Rows from block 2 of the text encoder of a small contrastive image-text model, named by matrix and row number. Rows with one number belong to one neuron. Each number is 500 + 50 x the weight over its row's rms, rounded and kept within 0 to 999. All counts start at 0. Numbers have three digits each. After the name is the row's rms in percent of the matrix's.
Before each neuron's rows are labels from the 100 texts, of 14848, where the neuron reaches its largest size: "tokens" is the input token at the peak. Only what is clearly more common there than usual is listed. The data: photos of plants and fungi (iNaturalist). In brackets: how many of the 100, against the usual share in percent.
# gate: MLP gate (text_encoder.blocks.2.mlp.gate.weight, 768x384), inputs 0-191
# fc1: MLP up (text_encoder.blocks.2.mlp.fc1.weight, 768x384), inputs 0-191
# fc2: MLP down (text_encoder.blocks.2.mlp.fc2.weight, 384x768, transposed), outputs 0-191

tokens: "pinopsida" (100 vs 0.2)
gate.311 108:461598537514557479485550374470483496553485455492568454471469519489534497453577563543482457463527414481452568555571490453466437569480530495482474456458449411551473552421544387486448569477484539406441539488502448528547472427499484478469464553464548510393501424464506623562542524460496509571572487572486481454359540574470507491447465456618490506535521494495539424563426526532562522527448417554544552620499509417501422598502535432507483442458535453492415511467422534550450490547493475388574521524599405619457455489462450499395477451445550451454484496474589484644568423533555459611
fc1.311 111:499534452453527500443432447448479428561563477536578578391483497531426530424428571495538518521422356552531579606509472478483495532537521550515511551528570530502549465516492460508498619540522472520495585484513513533518525520445506520452476474459498568498484502427533509531481535452506502467457503479421562485468473540546401509560465525461467537440518520562567470444489510439632488544512422459542511520482470439547409481573501519529521482537471433501418496521404540544478527454536426505519505514547514590510540512534529510480523502497469439446549410549619483518506496592413533572
fc2.311 107:557524565412530467526409487491432404501394483496463545509466512494387435535552595481491398487477462526457540560470524548430400495507550462439511492547502484557495475518487523453543543488543511515555519503518490614549590417491533505495501518491552520531556491561568477503537475423519523510447493559509490517415479519509375490563437463511415522479482554440479519513511557502539428457494540561495537556531477463505538597538437466509565442458542410472458476408425481429452442485518527466606494525574546505539565504585488463438428502486468446463617505456531563504493498513448490522

tokens: "<end>" (56 vs 5.8); "lantanoides" (29 vs 0); "persica" (15 vs 0)
gate.554 092:471535493578542507492485465460504432457517473485509450533541554432479542461641564627514536522464495423466507467547502531506506451504414455498539499496454464572505597531435483501336481436539447585398536525552474523504508511518430503480432498473502476510434483475499484505503503494421564505445507491499545520520502552513532469529441443463481518470541505533531516507473394456509453509499411532523563512434526487531542414503549513462477400474460453589479442535511446508547472444590593516493490438553537521506476519397501489479509499513471449536491445552402471490414586517596473515
fc1.554 096:519433520509506571447487483573457542407590512480468549507486532471568500422548467453436477491638495365491498439425481531593463536507599541567414483544551552493444548571525473435573546400494496506579541439547509528514543479469487439490607486468501540520493491518413501489542592508502525482585509556555520495461522477454526593432521489527568541593509363592534498499432533510429516542533601534596516511445468505505536453481460402514608505404457556473495600545473546508537557489509485488523476576519498536557428456499513510491427509526516417547490508456536529519547505522498495493
fc2.554 097:539492529483532564509584490550432609401493595603489515544492562473533455546518496491452532504447520407548477560535408503514403518585541504593489475429574556482523386550548440554597592494419475514536418447511480442516513480505485508412403522483540405430477562521487435489502549532491474507465436557430455447581468398477513473514600519464540492519541524559510500528495461597465456524486524549427535503499524538480466528505513450483562470434486458448531600472433464449491547488449470509510455529500511515625499483538502450507578562487445554450446467528595465515525539517502473380

tokens: "acetosella" (60 vs 0); "plantaginaceae" (40 vs 0.1)
gate.415 102:477549477469555469632572430505483503512506503460516505523438492609494431446459481363473447523519412476452538406513496486472484499561516555480491475448483496484507523445433483500523505514616470528532521492509492478475478501526601543563501483612508556526447533470435529466535555515510575509436468543527455505562569520511484450441514524527463506433517553514501470414445619471536492513503452408476488493470501457533467540555442507540539523554508488567563503528527417448501534514671594513532511528454409507524469482445465451471453473430565536443467503666520546439501444535426484523
fc1.415 108:463488444555561553531565606449526498498557487390493510417527528532527490502549458475523476492464430541526447471499523420426518552525492398610566532455511477485508568439559603450522469535508435453444496540510515477483469474494500491544517512508458454384483517553403491498486467611483567540508497557514486514532504557505500561580612411417496492469466494593460457486635466468523440523532488492529501529526557437495454548514486529586629488483480436477534514552471525491497444498501554549520567557532516469594589517397633444514493444436506458559457571466521573533660548551504451493
fc2.415 107:532531537559556476566476422433543536586557445446397511530548487416515474479500514597609416578421495555361490609522559533550464518540454466490526496525497421414453611502644648518534516464524551482575525508532491517491539522610463488458433538469480555485447568472417473547380504512511435461557504481527519513499503464555521579520478428428468546496509559487488455477460520550486464546443477534516463494543549488425454515502395457584506476570451507444486525477547520481548490500400517558499459555624495416586423540549560475405507426529567473454389566509476551544579600428501483448

tokens: "<end>" (48 vs 5.8); "violaceae" (26 vs 0); "caryophyllales" (26 vs 0.5)
gate.753 095:451511544521522522442517538477501505459489488397467462546500443462467477516498493483438420593569541443519514540511560512597516475490503452448428576449581520562517561543564466570593429468552500441479481581534486504437479466517511442525548521508474518559478460421523470503419498471463415558460498463602502500654559530495481596619447523444450445493495426417491439544451485551520658490509503470437517458464481451525440540571589508578440458415495491583446497586481534437389518542514430459410544493519524578530554503451527541492550500516395482546476493508415450395483520542547384518
fc1.753 094:475466552609483494547491437521479366437511500529549534417482488471583491546624516442525584551445432522533514500536540520557494479590541526501491434473508551453474528539526505524472547573543444456499518509534490536508537555457483549486509443499529544618518472452549569544447422498466448525485495437594528521604568574490457494487480506584576546419525460473567478533426473527555612585449463508420466570483457547496420528423412479453589534530464491445536492618492578470480515487440483540467462547512543480472547446435577577479473442470455503559512610448401521546480510493474472572
fc2.753 113:469522541508453470469480519481458570416443584519486457507532463525500489622477553485486443536546585572438508474507417554516477474507514625489478543554552429501434432469461525512580465374536423490455622526488501415390476514431540459495482479533398372420502413425538513499529553543406485530472481464514442593517450536498495460581491527513468548597477474477548468529511481531534556487588512536504480440474511469434501505588577516447554425429482468503505549508495468436510578497478425417534499472484545436443525501442432435497541554563454426367489506440496465516479480504521419498

tokens: "<end>" (59 vs 5.8); "pseudoacacia" (32 vs 0); "toothcup" (9 vs 0)
gate.318 091:558498438452566489467478477477580499446547515472512544446481439460438565469517411487471487559458496493589459497528472462557442541451515457478469555445532365556476575490558544518472482493419440477457499500400460549521557525436449532561509508501554601486571510556511465544472526480580424597503528492453515581436507477528424531486516563483458434506397459495493552446585496417482597464473565547503510588542488537520460475476488542517434330445526459499409574448566470413511505449564542460472471451453523504420498534489500579391461463423469447391548506423523552385620480512446461468
fc1.318 087:561437548492464383465556506467499601436385481471504502550473551503551475487484470521427556574547506528445528448456507573458457622513499466488461545442539508478482586607523533498543472503458427469455537497551519550449570458518454511582463409483502577498470560476489543552504500497496527425417535506526558422404548505585489510451570583540515418446487452452535450595471522490508624468520497460476544501584539590559586458481531568540473561548491538559452534548541508500518514500550495464504573401556528518437580559401477509518527526494492446432529455445516471441569399502500532491
fc2.318 097:480502547570475586591526507522507411525482493545500399500511511535476489592572432561511554523476526470502515443495555551495540457466516377497565531446590517571482480407520507491615437448446470496493508502530545507476545536436497537478487505451596540568538491539586473528529485518414542477466442521530515507444571479470482606543540606521563585525573469536539529400514589463414491536467527541406549498501521545579491524470512527470556545484525462478509571489518524393496449550496647538523555419557541439383508629459507519406525373457467466571459484460550426453598468514488484562

tokens: "<end>" (51 vs 5.8); "viburnaceae" (49 vs 0.1)
gate.459 111:401429539533491527485362507487471536444503612586561502558577449453483506504517582456572556578506512493505446434479483532527516425489546545503462445505542556371542483428557530461474558521624559456539499533462523402537492533407489464433459537548436594489524537453528569569467546561466528391542536487523488572519516499501510485412442546556468547508515443494543503563671516504588382533496523619485452499481532454543477451453546549521446551450533403431524473426503465532563446422507523503412526490514553495446549546520552506499536428491457611454535586451504555482496519417539535480
fc1.459 112:533500494524494480447617459456479458428493573517394516621443431451500516606425551487542430498520561476441498421482469502478554488487519517534443527564480550489524535458515483580507486554520409425439489522491528485556491509517461523520497405607492527467503455454469419441510508521563543612470506481612527501536465472562464491540491585493597549579509488495544570497537443456442467508569441621505443499537501472540496491507567523559597492456575517472448491511444404549435481523526437599469462504565510485571485521537482423545561470644462475463446507522474470506510494471576493474
fc2.459 120:486491417480512525481424468532591530497465491469398477476459396550582420448561519461510479490560434425461525460601462472526479568483513492518500543497501513554587454371550465477522505505468486405486500566537461463537455540332464576407425453484502446496488517473399474507434552500422543575496521456552488448479535583466479417501409545493545472444481464552469493546440534533470471463437450471496555447515577521454495419462377469437476431553482448473526409510464420406438538439549518576504539524499532521530499487495502477524510385526520423482464477555498492427553516583503528487

tokens: "solanales" (100 vs 0.1)
gate.727 097:535460522515585453536518458553549462487479526483484437547513510513463468457515517529592456507480549492444586491477457432443481501510435489537519528506491476362496500428505431439509620493505438431391602485342520458445526493454439513572494532469474494550554539404460554557524386512512432516501482434489475462526520492573532366443516449482449508444586530453550585500563538406442540479471498486585476466574458456492429518416402530521419563511495513507515550397504502583449547503454531481516538482496459520488557475581524524421444536492614482409452534427467429558577497445570501579
fc1.727 099:501523502483502523535538525531455454522538507447540553506450593454553480520513596411491491437516507496453440456468483477515504473502509531537534531494434605492505598529478528484437437468422503527492445479616496525618470425427555565434500488549572501417521535466440479517468509514494437354410481530457505465500402474483423508476514530471577561470469524396598492455514404450517541495489553472470480350420546600451558499489523448479509564393475546439434428585531488510470431446515452601496474499518501497554495449422505489527562541486491519506444566437504507541495516416419516433
fc2.727 101:482504520527481534566436415530484483495467477520520547496388446444557586541441520464472516562426511465511452550601435461460564500486507541498482545507500505500575420617575485545506445485571516513520516497581550485458402549492531554481668414476487554517529495548495428516487632451526401554574429620453558432449423495494411500501521525549396522522466543545468476402402550502572564515535522525559479538465531518425393482484440580495592496521432565463519511550525512492543557473509437511478576499526528491540423489580324427439456507519488545428479530513502512557496439580470499491

tokens: "holly" (63 vs 0); "saccharum" (37 vs 0)
gate.762 102:400511405500504491519508485492470457567551504574548491402487479504582552426525532550457441553432505446463535470526513599551611503431522411542409539569471530460579443497525524414585474502463500580528522584495515505502598455411478575487502557579514623442490520562406497530518552422504459573504490481440452520549532441552505470491495484447489573461493526433485508561454475467446490546481496507449448434442524416512454468494459496530442591490492490443524490464490456562600485518535473399515492458527506491500432447472471509492500387528496594553535492602497407485536515566469519564
fc1.762 107:477454500544566558627526522470527580523453478581437456481503505396497399540493507504569540519540605583431495467371528497504519494588436568517591515520533582494468433439489511551464454481392457514579513502595492507554473545449542492603410432534425493466452471424507556506455540431532518437450375508451492478473461532536486407508559574481547484480562514454502492500542534519563533526521593564452480587504453515544533538535470543543572435492498471485487491493414557562522522391464430461474514526431639524486544522536492560517495507550587477589541528495460426511402534397458460587
fc2.762 102:447483508519499456547581456551432531527515506529446501546513617507473473615485452555532503552462566619558515584462595502515507557487466531582538517535441528575562514491536518542451493583491533477520454524489504496672461489470477501514510496534438483508474521484549498438452519558482444547517489423440473409549562600605443408477431498502395484468476535513520520462434547396469563430541485542519385589568421448477497532477483460503587515628508461512491503463427499478529530549498533502585499521477510552439500489526509506555441592560481488539514484462452508537462454461460548436

tokens: "caryophyllales" (34 vs 0.5); "pearlwort" (23 vs 0); "sapindales" (22 vs 0.2); "poppy" (20 vs 0)
gate.511 093:485515480451429559453431507518470467445461452521464486540503567519455414431506509494558542464546486582544554537493522459519532495539455551501511512510585571471471471481553538474473479423537471469469466531519479544485548494595441507484513550558553526456541531463497538568532486430584447531502519482524464539558503536521586537521497478527557594540543502349482435412615520523409481487489506485446485478586343532532549492529496477524532449447454477511442496471460560406564465440499500513548489550446522469507527521488515472452465459406418548461556502455472452359521436451487476550
fc1.511 096:406424466431527498516473595506486642460441447537555534500523518489548552477491441461512474460504539475459535557520497563564496638430552524350476504510542468483556502464583550468463406477498480530502564462540544549520498537500516486529396525519518461376394520456458505407475479531473508427501504583545487479397555411404467510478442426526480471503518550452508544551463478525487531435545532446547461540507449564495489510420515515432407533485601455472513497487541504432477521512512460482601455496463407520552558540602517419426448483620484521451566423523474488453544479555433531523
fc2.511 095:477427448503476454538517455550540574569577407411472450435575608507509521566492434553558539532460539469403522539491446490499522497501416572590533497511459462501460466487466464582543478507464541541431490591507440494462435571571454454541469535552407479509590472399583527463550488408610487521464456400520502562523531616525457476468523474412454539456500528496408436436534555462445415367611510477451518490431458543580571495534467544498471569533578457542507451515510534517589477530542460455504483557519514505448426467406436429555441493485590525541503484534527482537528500494491524510

tokens: "caryophyllales" (72 vs 0.5); "cucurbitales" (28 vs 0)
gate.27 095:499432522458461568533513560548543513494554490531562457488502493421540520430475492455542538533479436516525494506486458500446548457453527545554556473526511522487509547483630459443478609541491502508408498482514511425588415562501550520577457495598470559516528407490384374492577569554411499496434529481512497559557540444504476490587584474536447468477422512553580495455532481446468472481461548587501478545549504583423503404577481483530571508550442463581516508532482562420469503478489464469533510536543408473460479585473473503524507511570514515534419513522508546438518368582511491519
fc1.27 097:547494468460603548482501441491447485445394496403455577492583494544406548494485567497473484555546557468554445652600517514509458453560437482497540530519514493581558454518512523497580462509473557454653467484490560574554503554501511475459532497509540464497466484585423516548485602479587556496523468492542557499552521558430593497457492486522452523582551562558525455532423449463482522577440480451503547486460586561471518535508544501546533484455443466497512514530448601456488556581469555464554418575448494532498562525459465502527463417447443541456499516445470455499521461594469520592
fc2.27 096:535480470503499418427486484476521546547434552506434484452507453532447504537521501548488556479459611470458564397521512443475458560424407488582522535472411499545611640408423461601510471452519491440521564496399545559485431487507503570478484486510496592495490485530506527542493451537447543573515534464615421548492498522502490496543521529498507518583557427400431443489560446552424577497545486555521552531570523514466459461542500465599555573490410534517530479573542562510481411516582555514438470470547495526470465468516566516566430403432564529520551535530434512582566517448468565582

tokens: "caryophyllales" (100 vs 0.5)
gate.756 107:394432565463432507443534535424434539472613441435475547506464510401534488551564463570458606536455552549451510501531457532482565480506444504541493510458480428436484384507662489485494489473457508489521462502450599503501606469471479423476569463556485537435487483516552456488422574402529519435492495464614526469556534561604493381573593448446459532515481454598479478398439501536565534524397449505407438508563481407463543526492529548525409463438502470557491506462553460417520520436510491474479602482487515551456567477591398584512526431492453505507432514573484546474431393512601503460
fc1.756 104:576481538530452507486506479460482562539447552606507484528494593491517527447459589511517580424450472526534601543534495333552529515438536476459513586584526540566387456518625597525509499512500564495585504419589468447593458501510456469533483476480481491469540494528493530488536474563463500520407522476539563519429429553450527514610479493554572535494446483514547502505523491564417500526504480564427471566537447492532536583490523505533553484629515432573503451526521536513464490486594484489459510404506532498454486552511473378513518493528423415479455571531460525495479490383441515534
fc2.756 111:484489504460499451411478511533484403475548519376514498533452518532505473636490522513521442457548490600496511499424425468530488468500546512546500516425522522522561463514430426435386557425367575501433499542490486469537483554461566484534473517505537492525426451495410514478502518530489553531536522482524572526563562530529519518483596516528526521418497516441464574501471452425530588457418549585422408469592471513459452456518482552523446472479543434465459562421462488500485534426497522523411525411495489454425580469499443494517517554540377573508501509487462415463531413493510504400

tokens: "acetosella" (40 vs 0); "aquifolium" (33 vs 0); "blechnaceae" (27 vs 0)
gate.129 088:450475581485480537453532511429568592590494538497405622493499538524546433444605512483536444560492464498550554428665495483481430417457378457476481511479472521582519496469446541448464474427562528551470619525474489407490439417532465430557493474436612470518494529476530485408488532460504520584524497543496523530561440521520421426472474547544491492466495470562381528460521513476491483537502447569624588520561565528586402456508512479487441522436477500526484620498514514541504506547485534563537474563448523508419522551483494476444466557457549484386529493538433507549585474525556539503
fc1.129 084:514543495479517520395543475444475524432465452509537557406475508510540477427484532469439476519597470542625469473448499564495468454568518515486449469476517524504502503369461464550446481533491497475456494551516464514445535563441528562511478533475533527486482489465458532507573483427529526461526551517531552538530533568553425442547469496611478465469508513461468476553513483518554536610494465451525566402559483470486526511469454538432507495521420524511459553487544462500529496433380504564497545671448452525567399601509468479578611486563539443487488389531535477497498426508505508560
fc2.129 088:551475465551568551460486465480460397490519482508478524407533536470476433510533494583474487578538484536609478491498417451468498447537610534497530467456494396581478530443453467505485523530502483514469563529480539490478483517561535545535521425521495534447494507479567556504528482471405495497506550565534548458432646560485438461445457528518534549520496574492413469495476516510472504522496512535479499520489503455537545474511454441452409453577494463578560530490457454508559527471547546497477562446580535500453421480545531551525609472557586461476452535552487517440549445668398479560

tokens: "solanales" (69 vs 0.1); "hybridum" (21 vs 0); "rivale" (10 vs 0)
gate.760 094:590465498620448471549472523495438537491384501467532476519537481521446484479519522483551459505480541540519511546512463458443529449481480546509483526472500489511530519481643502392553514421468542491376519514520491489416501545504509572521356492468458539510465433543504456456479497489475473540543586511397546507492551529508539603472459530552549448501522438421540522429498485527445477572492581550482445530467453525532371514396511564484448546562465354455487519513539587530556546617547584496480452486560481489590541472625497516420545483430512468462507428489442440565443469512422531473
fc1.760 097:404534440548494574539546496559544522468576482506517461424473515545554558501463480475494493469439528431533498476448416465565502410489640514472558441581519476620590418554615598503557471448440448455535453519457534502556499444477527423526509450539546493430466543478497473523501538583445513534452471479510482549467496494495577415527460454459449465447422508421518483511501390527508440472475526533487465534431431474484432461584473483591462452452493439567451501512420536518415519384512459528523581499504517451504472458381431423413496489498522477501489494468639505495542485595421531603
fc2.760 099:464478463540491441585489506481524482434458502531478451489509468486457492605457541596508514489509528447494439510476477532569525572548495563588465501591473498582528507463502425596488467523529536474428412519397507499535464516436434528448482503548498467477482453478520505537500498457498485599423561484507534498618484491558397488563523618440523489494412584530492473504496452465576433456635434588447477489541505481521447432608536476477577577473483542453465496522428474470479581441517380531564460562535513525478433532581407495474469478484457521565379508589514449503470495549448525533

tokens: "acetosella" (60 vs 0); "plantaginaceae" (40 vs 0.1)
gate.72 094:457457515388508461504561497445475486470561576494464556456511429540477368515492514531492386491549443455459587538518459437460479449455614538508497458464522459479505484501448568481582469491531473465456511485467491504489548520490512503523472466470561494448530440594448466510494517487589500506406605515515488351483500441452495487479500556515365538478558466480503414488511556523553505523490581542489482497526440545531432445538431506462524505490527518636484512486502501427544571494564511442464500511552421516345483488469390548452486451486453524498489463549507474370487445516491465470
fc1.72 097:551476437439519467421520451404586539519512472541491510455505560479568537511461513530490459571588557508548511479476521519495557552507481519423487451531478486549513437513473426482423478535567556523557484605389522501529580514473456507517519478562539475489450425525502497527516488426490478556487454520526475424572488533522589486384486427476487587521471473510495419427603543430465402476367554457489500633490487486498543595475545462461529472558616457523479528552602481455510490511516417479474534541411477480574484508439421628582385489526553478561512537530450545446495436499499561522
fc2.72 093:503438538491520545526468539499488458470463535569438548526432594602472425577408608511362491451530457520491507469537418477383471511636598539459431502503438515542575526466466510478515424518428476496478417494476438493545406582525518411498497543497535472509582561447489560547548490436399448538489537521390529407499493538481547494463435471505570514479495493489474447434513573479413495459534628484512571476369454463526488511422495550389415537451536445497534349557488407559577476508511536557491536537495580482567451600534420551412430508486555473527489490573510569420517482462505572518

tokens: "cactaceae" (100 vs 0.2)
gate.449 102:462530507486579555530579466421506542541427471562525439563503529582527515416497462493544458423515489565474432501438468523522540409509461548553474444402349528505503528494531423539550551440506514603495495539491477507508540496471671463503559476534413440509525491558469508487517486496507560515436530485489431536467561421518516532541487457557528418530470518475493585472536516499355558414468430498497516449455435573505599527471533468504525490332437471475437466569463475448477513564579554466499546517435463481445534453537409532465489473478534535511550518456492495461502562516431509522
fc1.449 099:396429501495518584389527559536492550513581543488480498441440449474542591514470571473540508581500453515435517464519538470522480617557486564508484486549416474402477589432424519580521566461423341532513410485499468483618419468549548504504542566524440514485500486586533410537619515504543516433580485535533501460508539590525445488503540528508518526488463593535515542499488505485523537555536512460568467455534473499515470490445418479480482484422498535511495556547470495504488506479419481528489492553443518519484445473468496529557487486601457451504573453494493561440511440418556495473
fc2.449 102:485511470498512550511557439477614454526538524471610442540605451476500547551396418471489500455578512553485484421591518457353509491481472457528593489446535414501531519521456436481464513515443406550526531575436538539498595427441497411529490511493461603485471365493558568505565599509455521506504442513555449581472514526539515534593408472533456501556549465423520487545473501476473553503409540585467454524416486495595449542497501431517459496567467480480508520529566559556529515471513474534514532525528498515483616492533513519582507504530522398432456512466501588472470543573526471547

tokens: "caryophyllales" (100 vs 0.5)
gate.385 094:407473512513485522519533494381491524560535581444550642514572477463665524613503533516582468447517481449509488469464459453505526411460395493593478543478488493432499528496548488469381495497498492482528485483440561479552491554503509455561503497511482443552477455451515413502472521526462486463445508606601543500470520516492507458521463494560529553471421527493473521541525499536531549474478394506527507466524486482541526451559479491523507441483522464506459560521409479460503503475564539446475477380497631528468437399521442506507534518523453381491521431457507597506629449507570486474
fc1.385 091:549471477476438540411533443524523548552407517460538440479529501548458539494524563532489497396518407382477461500587464470514510525559433435542540527565525495469408602380467428454513484487458446474416480404512454473623495458478470471469481532493399493449412531485553548537460494546537448460491422465493439553469558470471548523526551459435439524457547569564455455376408486443523521461509524530504468449443500467481520514531529461537516393497495451599401455478546488468457577482545580497558507414526528474477519529498490421500542522383443405493500469539469527509525530409462475475
fc2.385 099:479539488454458491506584518574432565538520529499593481468535465588428439564456527594474552475527538486509494580463521394423470496495441456442427486455543542527428476513528415501444488533470512470439507418481512487538564510510532455418540453400517649474505507517448547606483499486461498504464439543552559491468535490520559508536552481487489558425404591492561480433599505405541478505540551502482483522483511515451526498596532499466485481553498496556577439542480461438498510577504537443485631486482519473483580440554527517504579525523539471425503431564566524391519497452492437437

tokens: "potentilla" (88 vs 0); "aegopodium" (12 vs 0)
gate.35 098:535517492575503464636518485554505543482462468511513449455511493527521485464511535456460547478554497489485535517490608525481516466516482556596468562548433446577468524491468499504484500497546493527450561333475427506488496551594579631459401594511525542569500475545418422422493510511459471501567401490541615486494461514533511436468521540553512462438522476522509586506529491528526492447464504470510518524421477488528436483503559476480503492452444519472532496498534479486412576562531433618482449400514451632559565541522445453569463433566483558515573488518392500466478418523529526480
fc1.35 100:628488477451633514516454437501537516500450439480471538528484499504507480450558593477516526545486484511541534483525568425465506504483529532497521529460517414531503627443493499563512547517507615477572556498608530443536489490458446459450458520586513465569464464551469529603581548455535470646426562524531543430527545470515439425488412488414464471512591487464507480561449413500498478486549569502464476565494461436542639559498584420413494473569534446525567568437466494575457531544523536480425490489438556421580516493533455501485544467537558497444481462479604434539476479503400560538
fc2.35 097:437524536472528516492501573436441516553407464426574500506535540452504447439521579568474554512452548394473468548505514471414438437642498520421472576517494531521588436525505522550519452502516484507609514413471546452470536486482512485480533477509525465537549464559418571463546633447454466629496517562405457502550488433580469601482466397434485497558500513509411593514410508612551520477480569484526418525450463473510495502581456484481494537529517495484550472422483543493469514429485496495413464469495548444495482533478495468472571453500503522494545455487448460508479527456432581435

tokens: "cactaceae" (46 vs 0.2); "zygophyllales" (34 vs 0); "athyrium" (20 vs 0)
gate.413 111:509540489467531466444418456519472411550580510645565495508525460422523561529537567497480529462535494475531579437499474564569510377544436461552398527553521469493513513409426568567466560562503410502429467391457556493504550498593494459507607470365557450536487476472471482486442410415534487470455460551455462541471437512489467554518513528520543513470484533564619455512480493495544513431451554526434599553460598482400524480619452542529432500426520561531584489467488386565412440548479499495447466538527545428411499474428563574472526438579514511500518462469537527478452432512577460526
fc1.413 112:442466506447553519511502640434470543492517388445503477455473501538504539539487590529494483512522579475492518476575485423559500458454441462565397457579506441460439541524425451491428589517541524462469541438461447531436528528482433487498425493525484553528504386527531540513512504502495538515553551489532501582628571615561510560547372531533462460560430629531537487614441559491512541491501463518490415582495545433591401486457540532545526506535488505483430391526453560477550557584510548412420568508495505502480523450445518548505456527419415512473537500459550475521552536509516426447
fc2.413 111:453517497546475437523511472524493452430506456488576479572428484415558482520516522453537514537510477490412539527545439521425530501544425525510505465569564498425432470508552582566529538466417413594474565508515577502537390476430538466491532520560519498591513509456565537499401447527425560468553487581492432584498592556448489552488549457523454519486561487535551482503434507551611427510439425495517475500438522464407457500460515569480584533574449500525528530518505475450468513533387479527465450534471539466485557477485530531484578432479468547492532465509555590450481581575527562548

tokens: "pinopsida" (100 vs 0.2)
gate.674 102:463525568457560577477433436473467503492551473541545398473431514462517431446449509495561515560458346566510526525444479441404479415591436474506544605491573485487547470454627534544602532461411398468542619486442551535541449445583452458489591550499592532500553440518492494488531440510535455572496421466473525566536526522485447552536479524510506489513526454500471455482532405523531417455512462428507595522484506317459423457548536529527490535506503528550502512529483498457490482526575480489583515533563516483481526419534470446486495457491531552461440546434517543519502460474543531503
fc1.674 105:572480488458474568510436519425484496514487510434495465526647463508417618523517492506436526502535387480479503481463460434491493518544503468527495406520510536499538477496512548508529456477483495474517509525469545496447462393565461501530575512571627481461565501553531413506470469477623456564516516496384554549572369528419416502415559562532517443486463467517470491478514349480470524463484530440469415497446494498526540515455492494472468550469510465481500453497528477460476432455432550517534452533519553495421545483572472464472558536485471539459552507508494462511459585358533588441
fc2.674 100:486422512544531531405535493508482528541549511481505500481414508509515415587494461489399413510518435503456469613476495533456473503527523467499403490549549487442385488596564502456408462565464500551495540473437530550398496626577578581434490514490453503499434471520530505384568472592565380564486482496448522487515540580439499579420515490537487465464451528588547518514508549509536526520534575588495464548539457479514558400518559460495470529527505503421518543558564368506462422518547480442467459421440532472476527532456520474527630542476579503449452508546452491456438501571448566471

tokens: "<end>" (79 vs 5.8); "polyphyllus" (21 vs 0)
gate.116 087:540434505482489494461507454430454487611428452503538546490416469343511460510486582498462466517434592506508567400487506562574521578507422453487490573538565517426471523480498611463544587469555550590459444474466507547531550488442491472510631451499482459542533493480504409531541528518447542527532512551444406542485506528507518537538489480427520519516592462495457533522445552511470444455422470488490387500445525564527364530484485507452538529575455524598506553482488491567494503480584543622390564535439532550483466527422474479464407470454406385424500503430381529498574492413484538443
fc1.116 087:501486501496542483454441448527529629483481527481430508482519443597479444465573471521491520519544491590501531470535511414572448521502511465473417505479517482543469582500586568624518606494415463446433467490420476545501468484506475521458476436501516505497490473465501426478518431490518545528410530383402496498473505506594439456502499541566502412531422445513471496410546403579522524574573538453555486448550507412485496448554522489566556531550558499479577497540456548480593499457423533533499527515477519459556497557552624545571557523520577598652480564545474493564504472451555432582
fc2.116 092:459436576506462518420451471575537512479534564481617483464453459469540473559478636441502577511560547406474470450464439512535425500485447521388482539542524457471496473527483527524586536532513521498452491384469453518539419464505507584551578557608445502524521519555474481516441443459535475481554621551565510463567431518480468496566538551501466510555519459537494470454429523584452518472503426578530616496506450462480484481598475524441495486472426436516498473526472445451538549467478541504533464523549520494480466534394506465526463488464514542489549441506490568495382487502589498516

tokens: "holly" (52 vs 0); "live" (26 vs 0); "robusta" (22 vs 0)
gate.399 095:462429485419521518478417529551439531498504550546489469424540466469529451473537443409550436480480418599455535420541476512479501624453608512536531477472561447388481540562582591445450535553531488463470490534477568442567580503536603449441506480528467568452522492498401555508543631520573590428415459510557533540593416508525562496532530539587437572492418391463494497529484455571515575509382519481525537484500425457486475536453594475477476474456478460441468557574397503443590441521576454458425545429574457489454500478540444477519545423483490501480481487518468445569527499554493464518
fc1.399 099:493459425509529371522438524558471551496498520524444472571494410449496431539608592403568514459488470536408471469468469524471542442474627494538500531492523458476565538499620483568467515589503517500472555542554465470469419460525608433426540495505512510493613465548430472490597565595526591496488491435523574441496553511457573484490532459521491600515371482435493395484387529479567525556476502482476525507492520408488487467453560506608451536469479516442503466518451568479450450490565464534461506444533430466569489503464505502550556469467564535529443443500472430563567475488486510592
fc2.399 101:503559463574521468568503521481439467538463510541584531495468439516537571457511403491543553547583438506504487407535561546394507458487443499442484549403518483432542555563487614424560539461434546426355498458431513463469509531449473413526614486445452479496453522527520430534523485444490479520491467501527551485493451517461442507481470537514417551534431437408493438506571491519552496520571589452489463511458546430578539448408482533602590515461498528517543592482493502509566471547606527565576469531538437451451459466392493537530536518462523623400560499448454542399504499509529411504

tokens: "holly" (52 vs 0); "elaeagnifolium" (29 vs 0); "thalictroides" (19 vs 0)
gate.452 100:474488502500485534465549468472506462509493460555562456474383454384548487543515422526549485524428461456536498505522506555509460376453540537503532490452555416512526631592484591471474481518600434463443481567387510535461562442514466545471524505522384503458451555569488509517561572419471493473626477507561582509434580496483531432527462517617524570474413498539470567560480426490539479472530543542520478447474523433580486453457369520505516514504469500515527503478538404540425458573497513527528518486539565492436482474472443590544521505514436494556519481473427520566519432472522516517
fc1.452 100:521479551518455532505377471501549404521507567535540510459479426456579547496520520600530513489478463571460510495504526541377485392408493499547521533399408458532539439428456479468501515428575490514512498614500566435480509469483512579533374433481530490460512515486487445567557545549510463456535529559503480433490648512571393499569475495547542557427447532537439570437526563615480436510480454454488518456496430560487565385589557439494443519527442487529492396457481560399438541457509484593454504467446536549504444459441534508550502482425476468530507603491534560528594514483477492550
fc2.452 095:509627550580437467581465518469517503520517503658624520570488465403498454489432391501400519456467441478443515629477546413488539519479473442447464498519465383550497557412577471477465452467501469558467545504586524513476426496576539359437453538515489465525524538551488466548541500426422507428470482437462478501500591471502526489523577572511528427600446545527510478497517438380502507668564524475495540515477495495551505532504588473568537486459458524522588508603533460508432457488534418475529530389469521478469456454455516516439577559515478516510528549431469540495510456441549477554